{
  "model": "self-supervised image encoder",
  "dataset": "aerial photos of the United States (SatlasPretrain)",
  "norm": "batchnorm",
  "temperature": 0.1,
  "beta2": 0.99,
  "beta1": 0.9,
  "shampoo_beta": 0.95,
  "max_grad_norm": 5.0,
  "warmup_steps": 4080
}
Rows from block 6 of a small self-supervised image encoder, named by matrix and row number. Each number is 50 + 10 x the weight over its row's rms, rounded and kept within 0 to 99. All counts start at 0. After the name is the row's rms in percent of the matrix's.
After each channel's rows are labels from the 100 images, of 14848, where the channel reaches its highest value: "responds to" is what is common among them. Only what is clearly more common there than usual is listed. The data: aerial photos of the United States (SatlasPretrain). In brackets: how many of the 100.
# pw: pointwise conv (model.blocks.6.pw.weight, 192x192x1x1), inputs 128-191

pw.59 111:51 39 55 95 38 54 55 66 35 60 57 57 60 51 50 40 47 47 53 48 55 51 49 65 40 53 36 46 47 51 44 49 47 34 46 85 50 60 69 52 64 49 41 54 48 50 57 62 50 39 39 38 49 49 56 53 33 65 46 52 50 54 62 47
responds to: crop field (25)

pw.114 086:46 48 61 47 37 51 49 40 35 58 36 49 57 32 54 63 42 49 32 38 66 42 45 51 65 50 50 46 44 45 40 46 46 55 48 54 50 47 42 50 70 50 26 48 71 33 50 58 62 39 42 42 63 67 62 50 43 62 50 53 58 40 74 44
responds to: crop field (27)

pw.52 097:41 41 48 70 51 47 43 55 51 55 63 43 70 51 44 32 00 44 62 51 45 47 60 50 45 48 45 42 04 39 56 57 69 55 47 44 50 50 41 47 59 48 48 56 40 59 54 50 47 43 67 60 51 45 42 49 45 69 39 56 51 57 50 55
responds to: crop field (28)

pw.105 107:45 47 40 47 47 45 55 55 55 41 54 62 27 46 46 56 45 49 62 43 38 49 45 59 59 48 63 53 48 62 53 49 45 46 47 39 39 48 33 49 57 46 54 63 41 60 42 35 40 58 66 59 51 58 36 44 56 41 54 48 53 48 36 73
responds to: building (79)

pw.116 079:55 43 42 46 30 52 49 44 39 39 44 58 20 52 50 45 47 47 62 66 61 42 47 70 41 57 59 32 51 56 48 55 51 56 57 74 48 43 68 49 42 43 58 55 62 43 57 48 58 42 40 51 48 55 39 50 67 38 50 52 43 46 58 46
responds to: crop field (27)

pw.44 092:47 36 54 25 59 56 57 45 46 50 48 71 57 56 54 59 60 59 50 52 54 39 56 72 55 53 61 48 57 41 63 37 48 48 33 40 41 63 46 63 44 57 53 51 62 77 42 53 24 55 61 43 50 51 46 46 48 45 63 44 48 42 54 47
responds to: building (68)

pw.26 094:54 48 59 34 48 54 60 46 49 47 68 58 56 46 51 54 64 52 59 60 62 44 52 57 57 49 36 44 60 55 49 50 62 52 49 58 68 45 37 50 54 48 61 49 36 53 49 55 47 53 47 33 50 55 56 57 75 47 58 46 60 48 56 36
responds to: crop field (25)

pw.168 101:53 46 46 64 44 62 56 39 40 39 49 54 48 51 55 59 53 46 59 48 47 55 55 58 57 77 54 52 48 49 74 48 36 39 41 54 50 46 54 44 52 54 62 45 58 59 47 45 49 34 67 58 52 42 43 45 33 35 45 40 53 55 59 55
responds to: building (74)

pw.73 119:51 51 68 62 67 44 54 46 66 55 34 45 45 53 51 38 49 56 56 44 62 51 55 51 34 67 51 52 51 51 39 53 42 33 52 59 45 31 43 35 45 47 51 49 74 59 47 54 51 56 61 58 51 49 41 49 60 43 45 44 53 62 53 46
responds to: building (79)

pw.185 086:41 45 41 48 52 52 36 43 56 57 09 67 48 79 55 47 50 52 40 45 49 48 44 44 58 59 47 49 52 48 43 63 54 51 42 50 44 66 46 44 65 42 43 61 50 75 51 63 35 48 57 57 48 57 50 37 48 49 37 41 45 46 52 55
responds to: building (71)

pw.93 088:49 71 42 55 43 53 57 41 39 48 58 42 57 52 54 53 41 48 43 34 63 48 44 57 58 41 54 62 56 41 46 32 55 31 44 46 64 41 52 44 68 50 45 33 26 48 44 56 26 34 46 70 56 48 50 37 43 62 47 54 53 47 54 45
responds to: building (71)

pw.177 086:44 43 56 36 43 51 40 40 48 49 51 50 42 51 57 42 68 56 24 40 49 41 38 52 36 57 74 41 53 49 50 52 53 60 49 54 52 40 43 55 64 43 29 42 54 47 43 43 60 55 57 39 60 49 58 55 56 55 47 50 49 45 67 29
responds to: crop field (31)

pw.18 080:61 55 67 37 53 52 52 42 42 52 62 40 68 47 50 52 54 39 47 49 52 48 54 28 51 63 51 36 47 51 37 66 56 55 46 45 35 47 38 39 61 51 51 48 56 77 37 57 36 59 39 49 58 50 50 50 78 51 49 41 47 40 44 32
responds to: building (85)

pw.62 095:62 64 59 45 65 51 52 42 52 52 40 35 51 76 47 35 26 47 59 37 56 47 67 55 43 40 59 32 49 36 42 53 49 44 44 32 56 40 58 52 47 47 48 59 48 38 48 66 81 50 40 66 37 39 51 55 58 48 48 46 45 46 54 49
responds to: building (79)

pw.42 091:46 44 67 48 46 50 48 27 33 51 31 53 66 33 51 67 41 41 54 47 45 47 55 48 63 64 57 59 46 48 39 46 66 51 62 34 50 56 49 56 46 44 54 41 38 42 53 42 59 34 42 60 51 52 55 42 42 46 61 63 51 39 52 57
responds to: building (74)

pw.36 091:49 53 37 37 63 45 41 53 58 48 34 51 54 63 52 59 54 34 52 54 52 33 46 39 69 69 45 49 58 38 42 58 49 64 66 46 70 37 53 54 49 66 50 53 50 53 48 30 55 49 52 44 58 63 55 56 55 47 48 60 47 56 35 66
responds to: building (67)

pw.19 108:58 52 44 52 40 47 50 67 51 45 40 34 21 56 51 56 32 58 43 44 30 42 53 54 26 70 54 41 45 55 47 61 62 53 51 45 49 50 52 60 55 38 40 63 38 52 39 47 68 35 46 33 44 54 52 54 59 53 49 46 51 40 47 49
responds to: building (79)

pw.35 109:53 36 60 52 42 63 51 50 99 44 28 62 57 67 46 53 45 53 53 61 47 56 46 56 54 31 45 40 51 49 48 57 45 49 46 48 60 48 45 47 47 43 55 46 53 52 44 48 40 26 46 35 50 60 51 51 56 57 48 55 55 47 58 57
responds to: building (72)

pw.60 102:27 44 53 54 37 37 40 55 51 56 31 48 45 41 52 59 37 54 48 37 54 35 59 49 47 51 70 50 35 51 49 41 53 56 55 52 59 42 32 52 45 55 48 44 44 32 58 42 58 24 59 56 45 57 44 51 56 58 60 52 52 47 48 61
responds to: building (80)

pw.189 116:42 37 58 65 57 46 50 34 47 43 52 55 65 50 31 46 46 42 52 52 75 53 44 67 37 48 32 51 46 55 49 51 51 49 44 40 47 52 49 36 54 55 45 48 42 54 40 64 47 48 42 49 61 29 54 48 53 44 49 55 48 46 48 56
responds to: crop field (41)

pw.156 076:71 56 57 35 44 61 61 62 43 49 42 55 34 37 71 32 53 39 49 41 48 38 44 46 58 39 55 30 57 49 59 41 62 54 45 52 50 52 39 58 40 64 41 52 67 58 43 35 64 31 58 39 50 52 41 67 72 43 65 51 63 41 55 52
responds to: building (73)