Weights of a small self-supervised image encoder.
Training: soap at rate 0.0035, 20400 steps, batches of 512.
Rows from block 7, named by matrix and row number. Each number is 200 + 20 x the weight over its row's rms, rounded and kept within 0 to 999. All counts start at 0. After the name is the row's rms in percent of the matrix's.
# dw: depthwise 5x5 conv (model.blocks.7.dw.weight, 192x1x5x5, trained with AdamW), a 5x5 kernel
dw.0,084,202,211,212,201,202,213,193,183,188,209,218,250,253,240,223,206,198,230,199,213,208,204,196,200,208
dw.1,095,209,199,194,197,211,197,203,208,203,196,192,212,293,213,190,199,200,215,198,200,206,204,187,206,207
dw.2,081,211,211,239,199,214,215,201,227,202,220,226,194,153,192,218,209,212,244,208,219,208,211,219,209,212
dw.3,117,200,200,210,195,200,202,205,242,189,195,198,197,124,244,210,198,202,207,202,195,199,202,202,198,196
dw.4,102,199,198,191,202,195,217,208,193,209,198,202,279,226,156,181,205,193,201,195,191,200,194,193,199,201
dw.5,098,195,198,204,202,200,189,194,193,192,207,205,124,251,227,215,193,193,195,191,207,195,197,197,205,201
dw.6,067,202,224,245,222,205,214,227,242,218,212,210,179,161,196,188,202,191,166,197,200,197,193,197,189,196
dw.7,074,202,197,203,204,197,201,197,171,190,186,211,177,270,147,194,201,192,203,193,196,201,193,206,189,192
dw.8,111,200,198,205,197,202,200,198,214,200,199,207,209,297,205,203,198,195,214,198,199,197,201,204,198,198
dw.9,132,220,210,224,208,229,208,206,220,204,207,225,229,243,226,220,212,198,221,194,210,221,217,222,218,228
dw.10,096,196,204,192,208,200,201,195,178,205,196,197,196,290,198,214,196,182,180,188,202,196,205,206,205,199
dw.11,077,199,194,196,204,190,187,199,193,202,189,185,180,264,191,181,195,176,149,173,199,191,192,192,193,194
dw.12,080,190,194,156,173,178,229,191,166,193,190,213,192,244,214,198,233,212,189,218,187,201,198,209,192,187
dw.13,140,196,199,206,198,200,201,195,197,198,197,205,234,292,215,202,199,202,205,199,201,202,196,192,197,198
dw.14,089,207,206,216,203,211,217,208,209,205,215,200,234,258,211,198,211,206,251,192,214,224,207,217,206,217
dw.15,098,201,199,195,203,199,202,208,171,206,201,200,171,283,200,198,196,195,230,190,203,191,203,188,199,195
dw.16,087,196,192,184,199,203,194,201,189,193,204,200,242,165,274,207,202,211,174,208,200,201,196,201,199,206
dw.17,079,194,200,210,203,186,197,210,189,171,184,193,247,243,160,174,204,210,196,172,191,192,182,191,183,187
dw.18,094,203,205,199,200,204,194,194,190,199,192,203,238,288,216,204,203,200,210,194,200,198,207,196,202,204
dw.19,090,215,210,224,211,214,207,215,235,216,213,229,216,173,212,227,218,217,217,224,222,204,230,227,219,213
dw.20,124,176,183,177,183,177,185,182,182,186,182,179,189,172,191,177,180,187,184,183,181,171,178,175,184,173
dw.21,077,209,207,236,203,202,201,189,140,186,205,216,178,194,245,183,199,213,226,197,187,197,208,217,208,194
dw.22,137,202,198,205,198,203,203,192,205,193,204,203,193,297,201,201,201,196,215,197,204,202,198,204,199,202
dw.23,112,201,208,201,200,203,200,197,192,208,205,202,258,236,141,188,204,186,197,235,205,198,202,199,203,204
dw.24,089,207,196,210,214,209,211,208,168,209,220,196,214,279,223,201,197,211,181,218,198,206,195,196,202,204
dw.25,098,202,202,200,202,198,193,211,181,199,206,204,290,175,184,208,193,211,198,199,204,196,209,195,202,202
dw.26,088,236,222,218,218,241,233,209,195,211,228,205,181,158,185,204,194,188,181,196,192,185,191,186,189,191
dw.27,109,229,214,230,219,222,223,200,191,210,216,213,177,154,191,208,212,209,201,203,219,227,220,217,221,230
dw.28,070,209,196,188,202,201,199,170,188,179,201,177,144,203,151,185,207,175,178,179,208,191,188,197,192,205
dw.29,130,203,197,208,199,204,201,196,200,196,199,197,207,297,208,200,201,194,211,194,198,198,192,199,198,199
dw.30,091,203,208,211,198,205,205,203,202,201,206,204,157,231,265,184,209,192,240,218,203,201,214,210,196,204
dw.31,088,205,195,196,203,211,191,204,188,181,212,202,198,232,191,211,197,220,141,231,222,209,225,216,231,223
dw.32,096,209,219,211,207,213,202,238,235,225,207,206,256,238,216,204,195,215,205,202,209,211,198,188,190,216
dw.33,074,207,208,228,215,201,213,210,225,227,219,254,238,195,207,223,202,174,167,190,203,204,196,206,203,205
dw.34,077,210,202,214,215,203,201,224,226,212,206,230,248,170,250,231,207,201,198,203,209,206,201,214,205,210
dw.35,073,201,195,194,209,227,189,188,178,200,226,160,175,181,204,257,193,186,187,195,217,200,197,192,212,229
dw.36,070,208,197,205,194,212,204,175,186,180,210,202,193,280,184,208,209,189,204,192,213,220,202,217,211,218
dw.37,082,194,188,197,190,203,195,179,160,180,201,209,232,269,229,203,196,202,183,200,212,197,202,201,197,205
dw.38,185,220,219,229,210,218,215,213,227,209,215,227,225,221,224,226,218,211,220,215,214,220,221,226,215,223
dw.39,082,189,191,174,191,188,195,199,135,203,183,178,188,197,167,180,187,183,171,186,191,191,185,189,189,193
dw.40,098,195,199,190,189,198,210,209,263,218,199,204,217,265,201,199,206,193,183,201,202,199,212,203,213,199
dw.41,124,197,204,205,203,202,187,196,199,194,188,259,213,192,216,257,178,191,188,187,182,219,212,214,213,216
dw.42,075,198,189,191,185,206,188,186,212,178,175,206,234,244,208,137,192,190,200,192,186,187,204,200,191,192
dw.43,084,171,192,188,197,195,180,190,172,212,200,136,157,192,199,205,181,199,185,205,205,173,191,205,201,198
dw.44,080,212,223,210,224,203,222,202,229,196,214,204,224,204,178,209,237,206,249,240,195,200,219,203,210,199
dw.45,099,192,197,213,199,193,196,195,216,183,193,226,226,258,235,223,195,214,242,213,203,192,202,219,198,195
dw.46,109,211,206,201,210,206,211,206,194,194,211,209,212,287,180,201,206,209,227,200,208,210,206,203,200,207
dw.47,091,214,233,237,219,190,221,237,214,227,201,190,234,217,174,200,217,214,223,212,196,203,219,217,210,200
dw.48,093,202,185,212,205,204,194,177,208,209,207,183,114,203,221,221,197,189,197,197,201,202,198,202,187,194
dw.49,081,192,196,194,196,191,186,188,180,188,190,194,170,159,173,197,221,213,236,220,215,224,219,231,221,224
dw.50,078,206,210,199,201,195,197,192,178,176,218,207,172,268,175,188,200,177,162,201,199,203,209,205,206,206
dw.51,110,199,199,207,202,198,202,206,183,210,202,208,228,123,244,204,203,208,174,210,202,202,202,208,201,199
dw.52,224,204,202,214,207,201,205,209,220,212,199,227,241,263,236,227,197,203,220,204,196,205,202,213,206,199
dw.53,110,202,203,205,204,205,201,183,164,201,200,188,274,249,197,205,202,200,205,205,199,205,197,195,197,208
dw.54,104,198,203,205,204,202,199,201,221,197,198,209,230,276,243,208,197,202,226,200,196,202,201,212,202,200
dw.55,101,202,205,200,203,202,201,222,192,198,205,205,290,176,196,207,200,211,183,204,201,203,212,201,200,204
dw.56,110,202,204,200,202,200,201,211,278,217,195,194,213,254,213,194,196,200,199,196,193,206,198,207,204,200
dw.57,148,218,216,220,214,219,217,215,231,213,213,226,222,235,219,227,213,217,224,212,216,213,211,229,210,222
dw.58,065,175,183,178,182,180,177,195,206,188,184,165,184,212,175,170,176,177,183,183,179,180,186,186,181,180
dw.59,154,219,221,226,206,222,218,183,177,216,210,222,183,175,161,223,217,195,172,212,211,219,222,220,212,219
dw.60,101,203,198,192,206,198,210,237,279,212,214,204,175,169,190,200,198,199,206,197,205,195,196,200,199,198
dw.61,085,197,199,196,198,199,199,191,188,200,198,197,188,292,177,192,197,192,179,202,199,199,201,197,199,198
dw.62,079,198,198,226,207,197,221,248,244,206,212,202,245,211,195,187,210,199,184,184,178,211,198,224,188,198
dw.63,114,194,223,167,220,205,201,206,214,197,200,199,148,247,189,186,182,228,180,222,207,212,199,213,206,211
dw.64,099,195,193,204,204,199,194,200,208,188,206,202,107,189,199,193,199,196,220,190,209,192,198,208,205,197
dw.65,102,209,207,207,208,205,194,203,202,199,205,204,220,286,201,211,208,213,233,213,203,202,207,214,204,202
dw.66,098,194,196,191,197,194,194,178,160,174,194,179,159,209,151,179,195,183,165,184,198,197,192,196,189,199
dw.67,107,200,194,199,202,197,188,204,205,200,191,219,246,268,243,196,191,184,192,195,189,205,194,192,199,199
dw.68,094,206,199,198,207,206,203,230,274,214,208,191,204,245,201,199,205,191,178,183,207,209,205,196,201,208
dw.69,156,199,206,206,198,203,201,192,157,220,202,204,213,244,143,200,202,196,246,200,201,201,203,206,200,205
dw.70,100,210,198,200,183,212,214,190,185,203,223,209,196,149,156,201,211,204,148,194,224,203,202,189,204,215
dw.71,124,198,199,210,203,202,201,203,210,200,205,207,209,296,214,200,201,204,213,204,202,201,201,206,201,205
dw.72,086,204,204,214,201,201,209,209,206,205,210,218,215,290,214,213,207,206,202,207,206,204,203,216,205,202
dw.73,084,198,195,199,198,200,193,199,183,211,199,197,127,173,247,178,190,189,177,204,194,197,195,197,196,198
dw.74,106,189,185,176,183,190,180,179,172,178,182,171,178,187,169,174,187,179,174,175,184,195,186,179,186,192
dw.75,096,198,207,236,203,197,205,222,283,225,199,200,202,193,197,201,197,196,185,199,194,201,189,201,195,207
dw.76,082,203,200,227,198,201,188,173,241,190,185,202,183,141,166,205,206,204,226,210,201,199,211,220,207,203
dw.77,088,199,212,255,215,202,206,196,213,192,197,212,176,144,185,221,213,201,174,196,198,208,200,175,208,210
dw.78,100,201,200,221,204,190,197,194,216,200,196,228,224,274,232,219,207,202,216,212,194,203,203,219,205,195
dw.79,090,201,202,189,199,199,203,188,173,196,189,189,214,175,135,210,201,188,145,197,197,195,196,188,187,198
dw.80,074,221,213,212,216,223,210,209,217,204,216,235,197,160,198,228,220,202,204,195,223,232,215,222,218,233
dw.81,119,201,205,203,201,201,200,200,208,203,201,197,166,292,200,208,204,198,211,199,200,199,208,197,202,201
dw.82,121,203,197,212,207,203,197,192,216,183,204,200,219,287,223,202,203,210,220,204,203,208,200,204,205,203
dw.83,078,208,198,221,207,206,205,195,205,201,209,208,222,278,232,209,194,205,233,203,198,208,205,214,203,204
dw.84,090,202,204,205,203,207,211,183,187,194,215,204,229,267,241,231,193,201,225,208,195,195,191,209,195,208
dw.85,107,204,202,201,199,197,201,185,198,194,191,218,293,192,188,191,212,199,208,200,194,203,205,201,198,197
dw.86,087,198,198,205,204,210,209,174,150,198,210,213,184,249,242,216,215,199,213,225,214,208,194,210,205,214
dw.87,127,197,200,198,203,195,195,200,206,195,202,212,234,287,221,210,192,199,203,207,186,194,204,192,202,199
dw.88,090,205,190,203,183,205,193,192,200,187,200,213,177,285,181,216,203,191,208,181,199,198,206,202,190,205
dw.89,130,203,207,210,206,202,200,205,209,207,207,212,204,295,187,197,196,203,207,203,205,201,207,209,206,203
dw.90,079,188,179,193,183,197,186,221,159,231,189,215,226,204,225,213,193,169,166,161,194,207,195,207,201,191
dw.91,101,198,214,195,205,214,192,207,191,193,234,182,190,178,203,275,202,201,185,205,224,197,200,193,199,227
dw.92,062,167,187,166,190,161,184,202,195,201,187,171,206,205,194,178,183,202,196,208,180,170,180,175,184,166
dw.93,092,193,201,215,196,202,194,197,216,192,194,209,226,286,227,201,199,188,190,191,196,203,198,210,198,198
dw.94,075,215,190,207,192,207,224,203,197,199,227,232,158,155,166,225,210,192,181,186,194,226,205,207,191,199
dw.95,097,200,213,202,211,203,205,199,201,207,202,202,234,244,227,201,207,221,260,227,208,210,205,227,203,208
dw.96,105,199,210,211,207,203,200,196,212,203,198,203,166,282,171,199,197,194,224,191,196,204,198,199,206,201
dw.97,091,197,194,193,192,198,198,192,177,193,200,197,189,169,182,201,207,213,284,212,204,209,202,213,199,206
dw.98,096,233,210,204,211,234,219,201,183,198,216,204,178,156,179,207,213,194,177,196,213,233,216,201,216,234
dw.99,086,209,203,210,198,196,218,214,244,225,201,233,210,231,234,213,210,205,236,204,214,219,202,223,225,207
dw.100,124,205,198,203,198,206,203,199,210,190,205,196,193,292,200,200,202,193,231,195,199,204,200,204,196,208
dw.101,115,199,208,200,209,199,197,206,206,199,201,212,200,206,204,212,201,196,297,196,197,201,200,205,203,198
dw.102,085,187,185,188,191,186,169,196,186,180,184,146,178,201,167,179,179,201,203,193,180,179,186,183,183,183
dw.103,091,223,213,220,212,221,216,209,207,215,214,206,189,149,178,216,224,218,196,224,220,222,218,221,216,225
dw.104,143,202,200,205,201,205,204,199,203,199,204,205,202,298,194,203,201,198,209,200,203,202,198,202,196,205
dw.105,096,211,210,211,214,217,213,204,230,203,203,213,217,269,222,214,221,199,226,207,206,213,209,217,212,218
dw.106,088,184,181,188,180,187,192,160,131,170,180,195,196,211,186,196,186,206,208,200,192,196,199,214,204,191
dw.107,099,207,196,205,201,203,203,193,194,199,212,201,256,253,162,169,204,204,194,230,201,206,202,201,216,202
dw.108,104,208,202,200,197,209,209,207,203,216,198,203,235,249,126,195,200,199,190,209,195,208,206,202,198,210
dw.109,085,198,187,190,191,191,195,182,166,180,189,187,162,158,146,182,199,184,181,186,195,198,192,198,200,195
dw.110,096,201,203,208,208,201,191,203,281,189,191,184,238,188,207,192,209,218,208,218,202,206,198,210,197,205
dw.111,098,202,200,200,205,194,201,200,193,203,198,188,192,182,245,284,200,203,190,204,198,202,199,203,206,193
dw.112,089,175,184,181,180,179,192,175,161,172,187,181,179,217,187,181,190,178,176,178,189,187,176,195,180,185
dw.113,106,203,193,198,200,206,181,185,201,196,212,117,187,221,210,227,178,198,209,208,206,199,191,206,200,203
dw.114,078,178,175,169,181,177,178,181,192,183,172,182,198,182,197,186,172,184,197,194,171,177,182,180,181,175
dw.115,111,208,203,204,194,196,207,213,192,186,198,216,226,272,145,190,202,207,200,196,197,202,204,199,196,197
dw.116,082,185,171,216,203,209,180,196,225,199,215,166,190,238,243,236,191,196,225,207,210,189,194,211,211,216
dw.117,116,201,200,202,198,200,198,194,213,196,199,209,276,145,174,197,204,190,208,194,197,203,197,202,197,202
dw.118,097,199,195,201,200,202,201,215,211,200,202,197,289,167,179,200,199,186,196,195,201,202,200,199,198,200
dw.119,065,202,197,172,203,197,194,197,167,205,185,173,181,235,171,185,205,211,139,211,203,205,193,182,199,199
dw.120,133,197,202,199,202,202,203,198,212,196,200,204,224,295,206,207,198,195,207,197,197,198,201,201,201,200
dw.121,093,202,192,187,188,198,191,169,167,176,190,186,168,215,157,195,192,168,170,172,187,204,184,190,188,198
dw.122,092,210,195,216,189,209,196,203,246,207,191,201,207,262,217,201,206,209,242,200,208,212,190,227,200,208
dw.123,073,214,212,197,218,214,207,225,257,201,206,198,231,254,208,192,201,191,181,194,193,216,213,200,208,214
dw.124,107,195,201,203,201,199,209,208,180,205,197,248,279,203,178,193,202,210,189,197,193,198,202,201,207,201
dw.125,090,201,213,227,207,206,202,219,262,225,196,206,212,222,216,194,189,172,160,189,190,200,203,177,192,197
dw.126,088,189,202,201,195,206,203,197,146,215,226,200,203,176,223,262,198,190,187,190,216,200,196,185,199,213
dw.127,081,203,203,211,199,204,209,225,248,214,209,213,218,243,249,201,203,225,183,209,216,213,206,218,204,201
dw.128,075,193,193,171,188,195,188,185,120,171,200,176,198,203,199,184,194,189,196,188,199,194,189,208,195,197
dw.129,106,207,183,224,210,170,207,186,182,183,204,228,186,211,188,228,210,219,172,178,202,165,165,183,223,212
dw.130,064,187,182,185,183,190,192,182,186,194,190,198,167,240,165,192,186,175,165,184,182,185,182,178,184,185
dw.131,119,212,168,234,177,175,204,180,206,181,182,200,187,181,189,183,204,183,204,185,184,213,170,236,173,173
dw.132,120,199,197,197,197,197,196,191,208,193,194,199,220,293,220,201,194,189,200,193,191,200,199,196,197,199
dw.133,130,203,204,216,205,201,195,194,205,199,198,268,218,199,228,260,204,202,201,206,200,208,199,206,207,205
dw.134,088,214,217,205,203,213,204,223,235,245,199,234,230,217,226,225,199,211,211,210,201,218,210,224,215,218
dw.135,090,222,208,236,212,221,221,212,260,215,222,198,193,174,172,193,190,184,181,192,190,199,191,197,200,194
dw.136,093,199,204,194,200,199,198,225,190,189,196,214,273,170,162,187,200,225,182,196,195,198,203,197,202,196
dw.137,062,196,189,179,196,192,213,191,150,181,202,173,161,200,163,192,202,185,161,178,207,191,196,190,193,197
dw.138,100,199,202,196,203,201,202,192,181,191,205,193,239,285,208,196,207,210,199,214,204,207,207,194,205,207
dw.139,105,201,200,203,203,202,200,210,168,202,199,203,182,286,195,202,201,203,230,207,201,198,208,202,206,198
dw.140,085,198,199,193,203,193,202,196,159,200,203,187,159,207,166,187,199,189,135,200,197,196,198,176,203,198
dw.141,098,200,204,198,202,203,207,194,202,196,203,204,219,284,231,212,199,201,230,204,199,198,201,218,198,199
dw.142,111,200,201,206,198,197,202,198,199,195,198,200,193,124,256,207,203,197,226,189,196,200,201,207,198,199
dw.143,101,198,193,201,209,211,187,202,192,209,210,194,142,262,242,214,196,203,192,201,207,198,201,197,198,201
dw.144,126,198,202,202,201,198,198,194,209,202,196,201,203,294,222,192,205,198,200,203,201,206,211,195,196,214
dw.145,097,195,205,254,199,194,209,197,248,201,207,225,215,230,214,223,189,181,197,183,195,197,186,228,182,198
dw.146,089,205,203,212,201,201,196,213,234,207,206,220,212,276,227,204,197,210,222,216,197,211,208,216,205,207
dw.147,088,188,194,185,195,191,190,190,154,190,183,181,157,219,145,182,187,194,189,196,188,188,199,191,193,190
dw.148,113,205,198,205,192,193,206,206,205,190,176,227,203,186,170,120,206,201,208,190,180,199,198,198,191,191
dw.149,120,199,200,204,199,199,202,206,200,195,200,201,269,140,173,195,195,181,217,203,206,195,198,202,202,203
dw.150,090,201,195,219,201,203,198,201,241,189,205,207,240,240,192,199,196,208,260,190,206,201,188,219,186,200
dw.151,090,197,203,194,194,200,196,196,183,201,195,201,203,187,198,202,204,209,284,208,210,199,198,246,198,198
dw.152,099,203,195,203,194,196,201,203,291,204,199,186,205,225,198,204,199,182,210,196,192,202,203,215,197,201
dw.153,108,209,202,185,202,202,202,201,228,201,199,209,202,287,209,207,203,200,172,205,196,206,202,210,207,204
dw.154,110,197,202,201,201,199,195,204,203,196,202,202,207,183,201,205,197,189,107,192,199,199,194,177,192,194
dw.155,119,200,198,204,204,196,200,198,204,192,206,218,245,277,233,210,195,197,207,188,198,198,193,201,192,200
dw.156,099,206,199,212,207,202,200,200,227,206,206,210,209,280,237,198,209,196,226,207,206,202,199,213,205,205
dw.157,120,200,199,195,202,200,200,198,193,198,200,203,196,170,200,202,197,201,294,196,199,203,201,204,202,201
dw.158,099,201,197,207,201,194,196,203,193,216,202,207,134,256,210,216,196,194,233,193,211,198,199,206,216,206
dw.159,108,205,198,204,197,204,198,199,213,195,201,193,187,285,190,189,202,202,244,202,202,200,194,198,194,200
dw.160,087,213,200,200,198,188,208,202,213,207,178,248,220,195,174,135,214,199,203,188,186,214,205,214,191,184
dw.161,132,217,221,198,229,215,203,229,214,227,202,203,197,227,197,205,207,197,259,195,202,216,220,225,225,213
dw.162,082,196,197,191,199,195,204,174,141,194,201,207,247,255,211,203,202,198,193,191,192,196,197,198,196,200
dw.163,075,185,199,179,197,189,188,185,185,180,189,172,164,199,164,163,188,180,173,177,190,182,188,176,197,181
dw.164,098,201,200,204,196,201,199,193,185,187,202,187,178,155,177,192,196,190,128,182,200,199,190,179,190,203
dw.165,092,202,198,190,197,200,213,192,215,195,200,201,251,256,253,210,200,198,180,190,195,195,203,204,196,202
dw.166,094,207,204,206,213,205,201,209,237,209,201,189,169,250,164,197,206,214,251,212,201,209,208,206,210,208
dw.167,117,205,207,206,206,202,205,216,192,205,203,192,177,288,209,197,205,211,176,208,201,210,200,197,200,209
dw.168,098,194,194,196,184,190,199,210,180,183,191,227,264,186,151,184,203,212,183,187,193,197,199,197,185,195
dw.169,089,215,216,201,213,217,207,255,172,228,224,216,172,229,196,205,211,229,199,216,220,208,206,210,211,208
dw.170,090,200,199,196,199,202,200,189,161,192,199,197,147,191,136,196,208,198,165,196,203,201,199,197,200,203
dw.171,083,205,197,232,200,211,196,220,231,202,202,220,211,228,220,221,186,168,165,163,183,191,181,193,180,184
dw.172,126,204,202,212,202,204,203,194,202,196,205,206,222,293,211,210,200,202,216,197,200,199,194,208,195,200
dw.173,075,206,226,208,222,213,201,217,214,201,199,181,175,220,160,161,197,186,162,162,201,216,205,208,191,199
dw.174,087,206,206,212,201,202,204,208,204,204,207,215,195,148,191,212,199,218,276,212,204,205,205,205,212,201
dw.175,056,212,217,222,210,215,210,219,226,224,219,223,223,175,220,210,216,231,215,233,220,202,215,233,215,203
dw.176,079,190,200,182,193,192,193,189,164,188,194,195,152,162,156,187,194,191,165,189,198,195,198,181,191,193
dw.177,097,161,178,188,176,163,182,201,209,199,182,187,203,203,206,182,174,195,208,195,173,165,182,188,181,169
dw.178,094,201,198,198,202,202,200,189,182,199,209,188,214,262,218,184,199,200,267,202,196,205,193,204,199,207
dw.179,093,199,203,210,200,199,193,192,192,189,193,215,232,281,230,220,195,207,214,197,202,205,190,206,192,198
dw.180,080,213,205,233,209,200,225,213,214,208,208,240,214,265,216,232,199,193,201,188,202,201,192,198,200,196
dw.181,078,201,198,199,200,197,205,185,173,183,203,187,137,213,159,180,198,188,161,179,194,197,197,191,194,198
dw.182,099,197,195,202,197,199,197,191,176,190,195,192,168,192,163,198,195,170,132,178,187,193,190,187,190,194
dw.183,128,204,201,227,198,206,206,205,236,204,202,213,236,247,235,224,206,213,223,211,202,201,202,239,197,206
dw.184,090,205,213,216,212,208,199,210,257,223,202,188,223,230,216,193,185,180,174,183,185,220,185,168,187,207
dw.185,081,207,195,186,200,213,199,196,145,173,222,206,200,213,168,219,198,207,238,199,213,217,204,235,196,222
dw.186,120,199,201,199,200,200,203,207,189,198,200,201,275,136,192,199,199,201,199,199,201,201,201,202,201,198
dw.187,073,188,225,194,212,209,200,192,197,187,213,171,148,209,145,182,204,186,175,187,209,196,206,199,218,208
dw.188,085,206,195,206,188,195,202,197,197,188,202,202,225,272,141,199,205,196,201,190,194,209,201,206,194,206
dw.189,072,166,183,190,179,169,181,202,168,213,178,185,186,193,184,186,182,204,190,210,178,171,180,179,184,167
dw.190,090,198,190,199,192,198,201,192,189,198,199,215,134,131,190,201,200,199,205,201,194,201,199,193,194,199
dw.191,086,228,219,198,201,216,226,216,184,203,204,238,204,153,183,172,206,224,183,206,203,235,211,203,196,217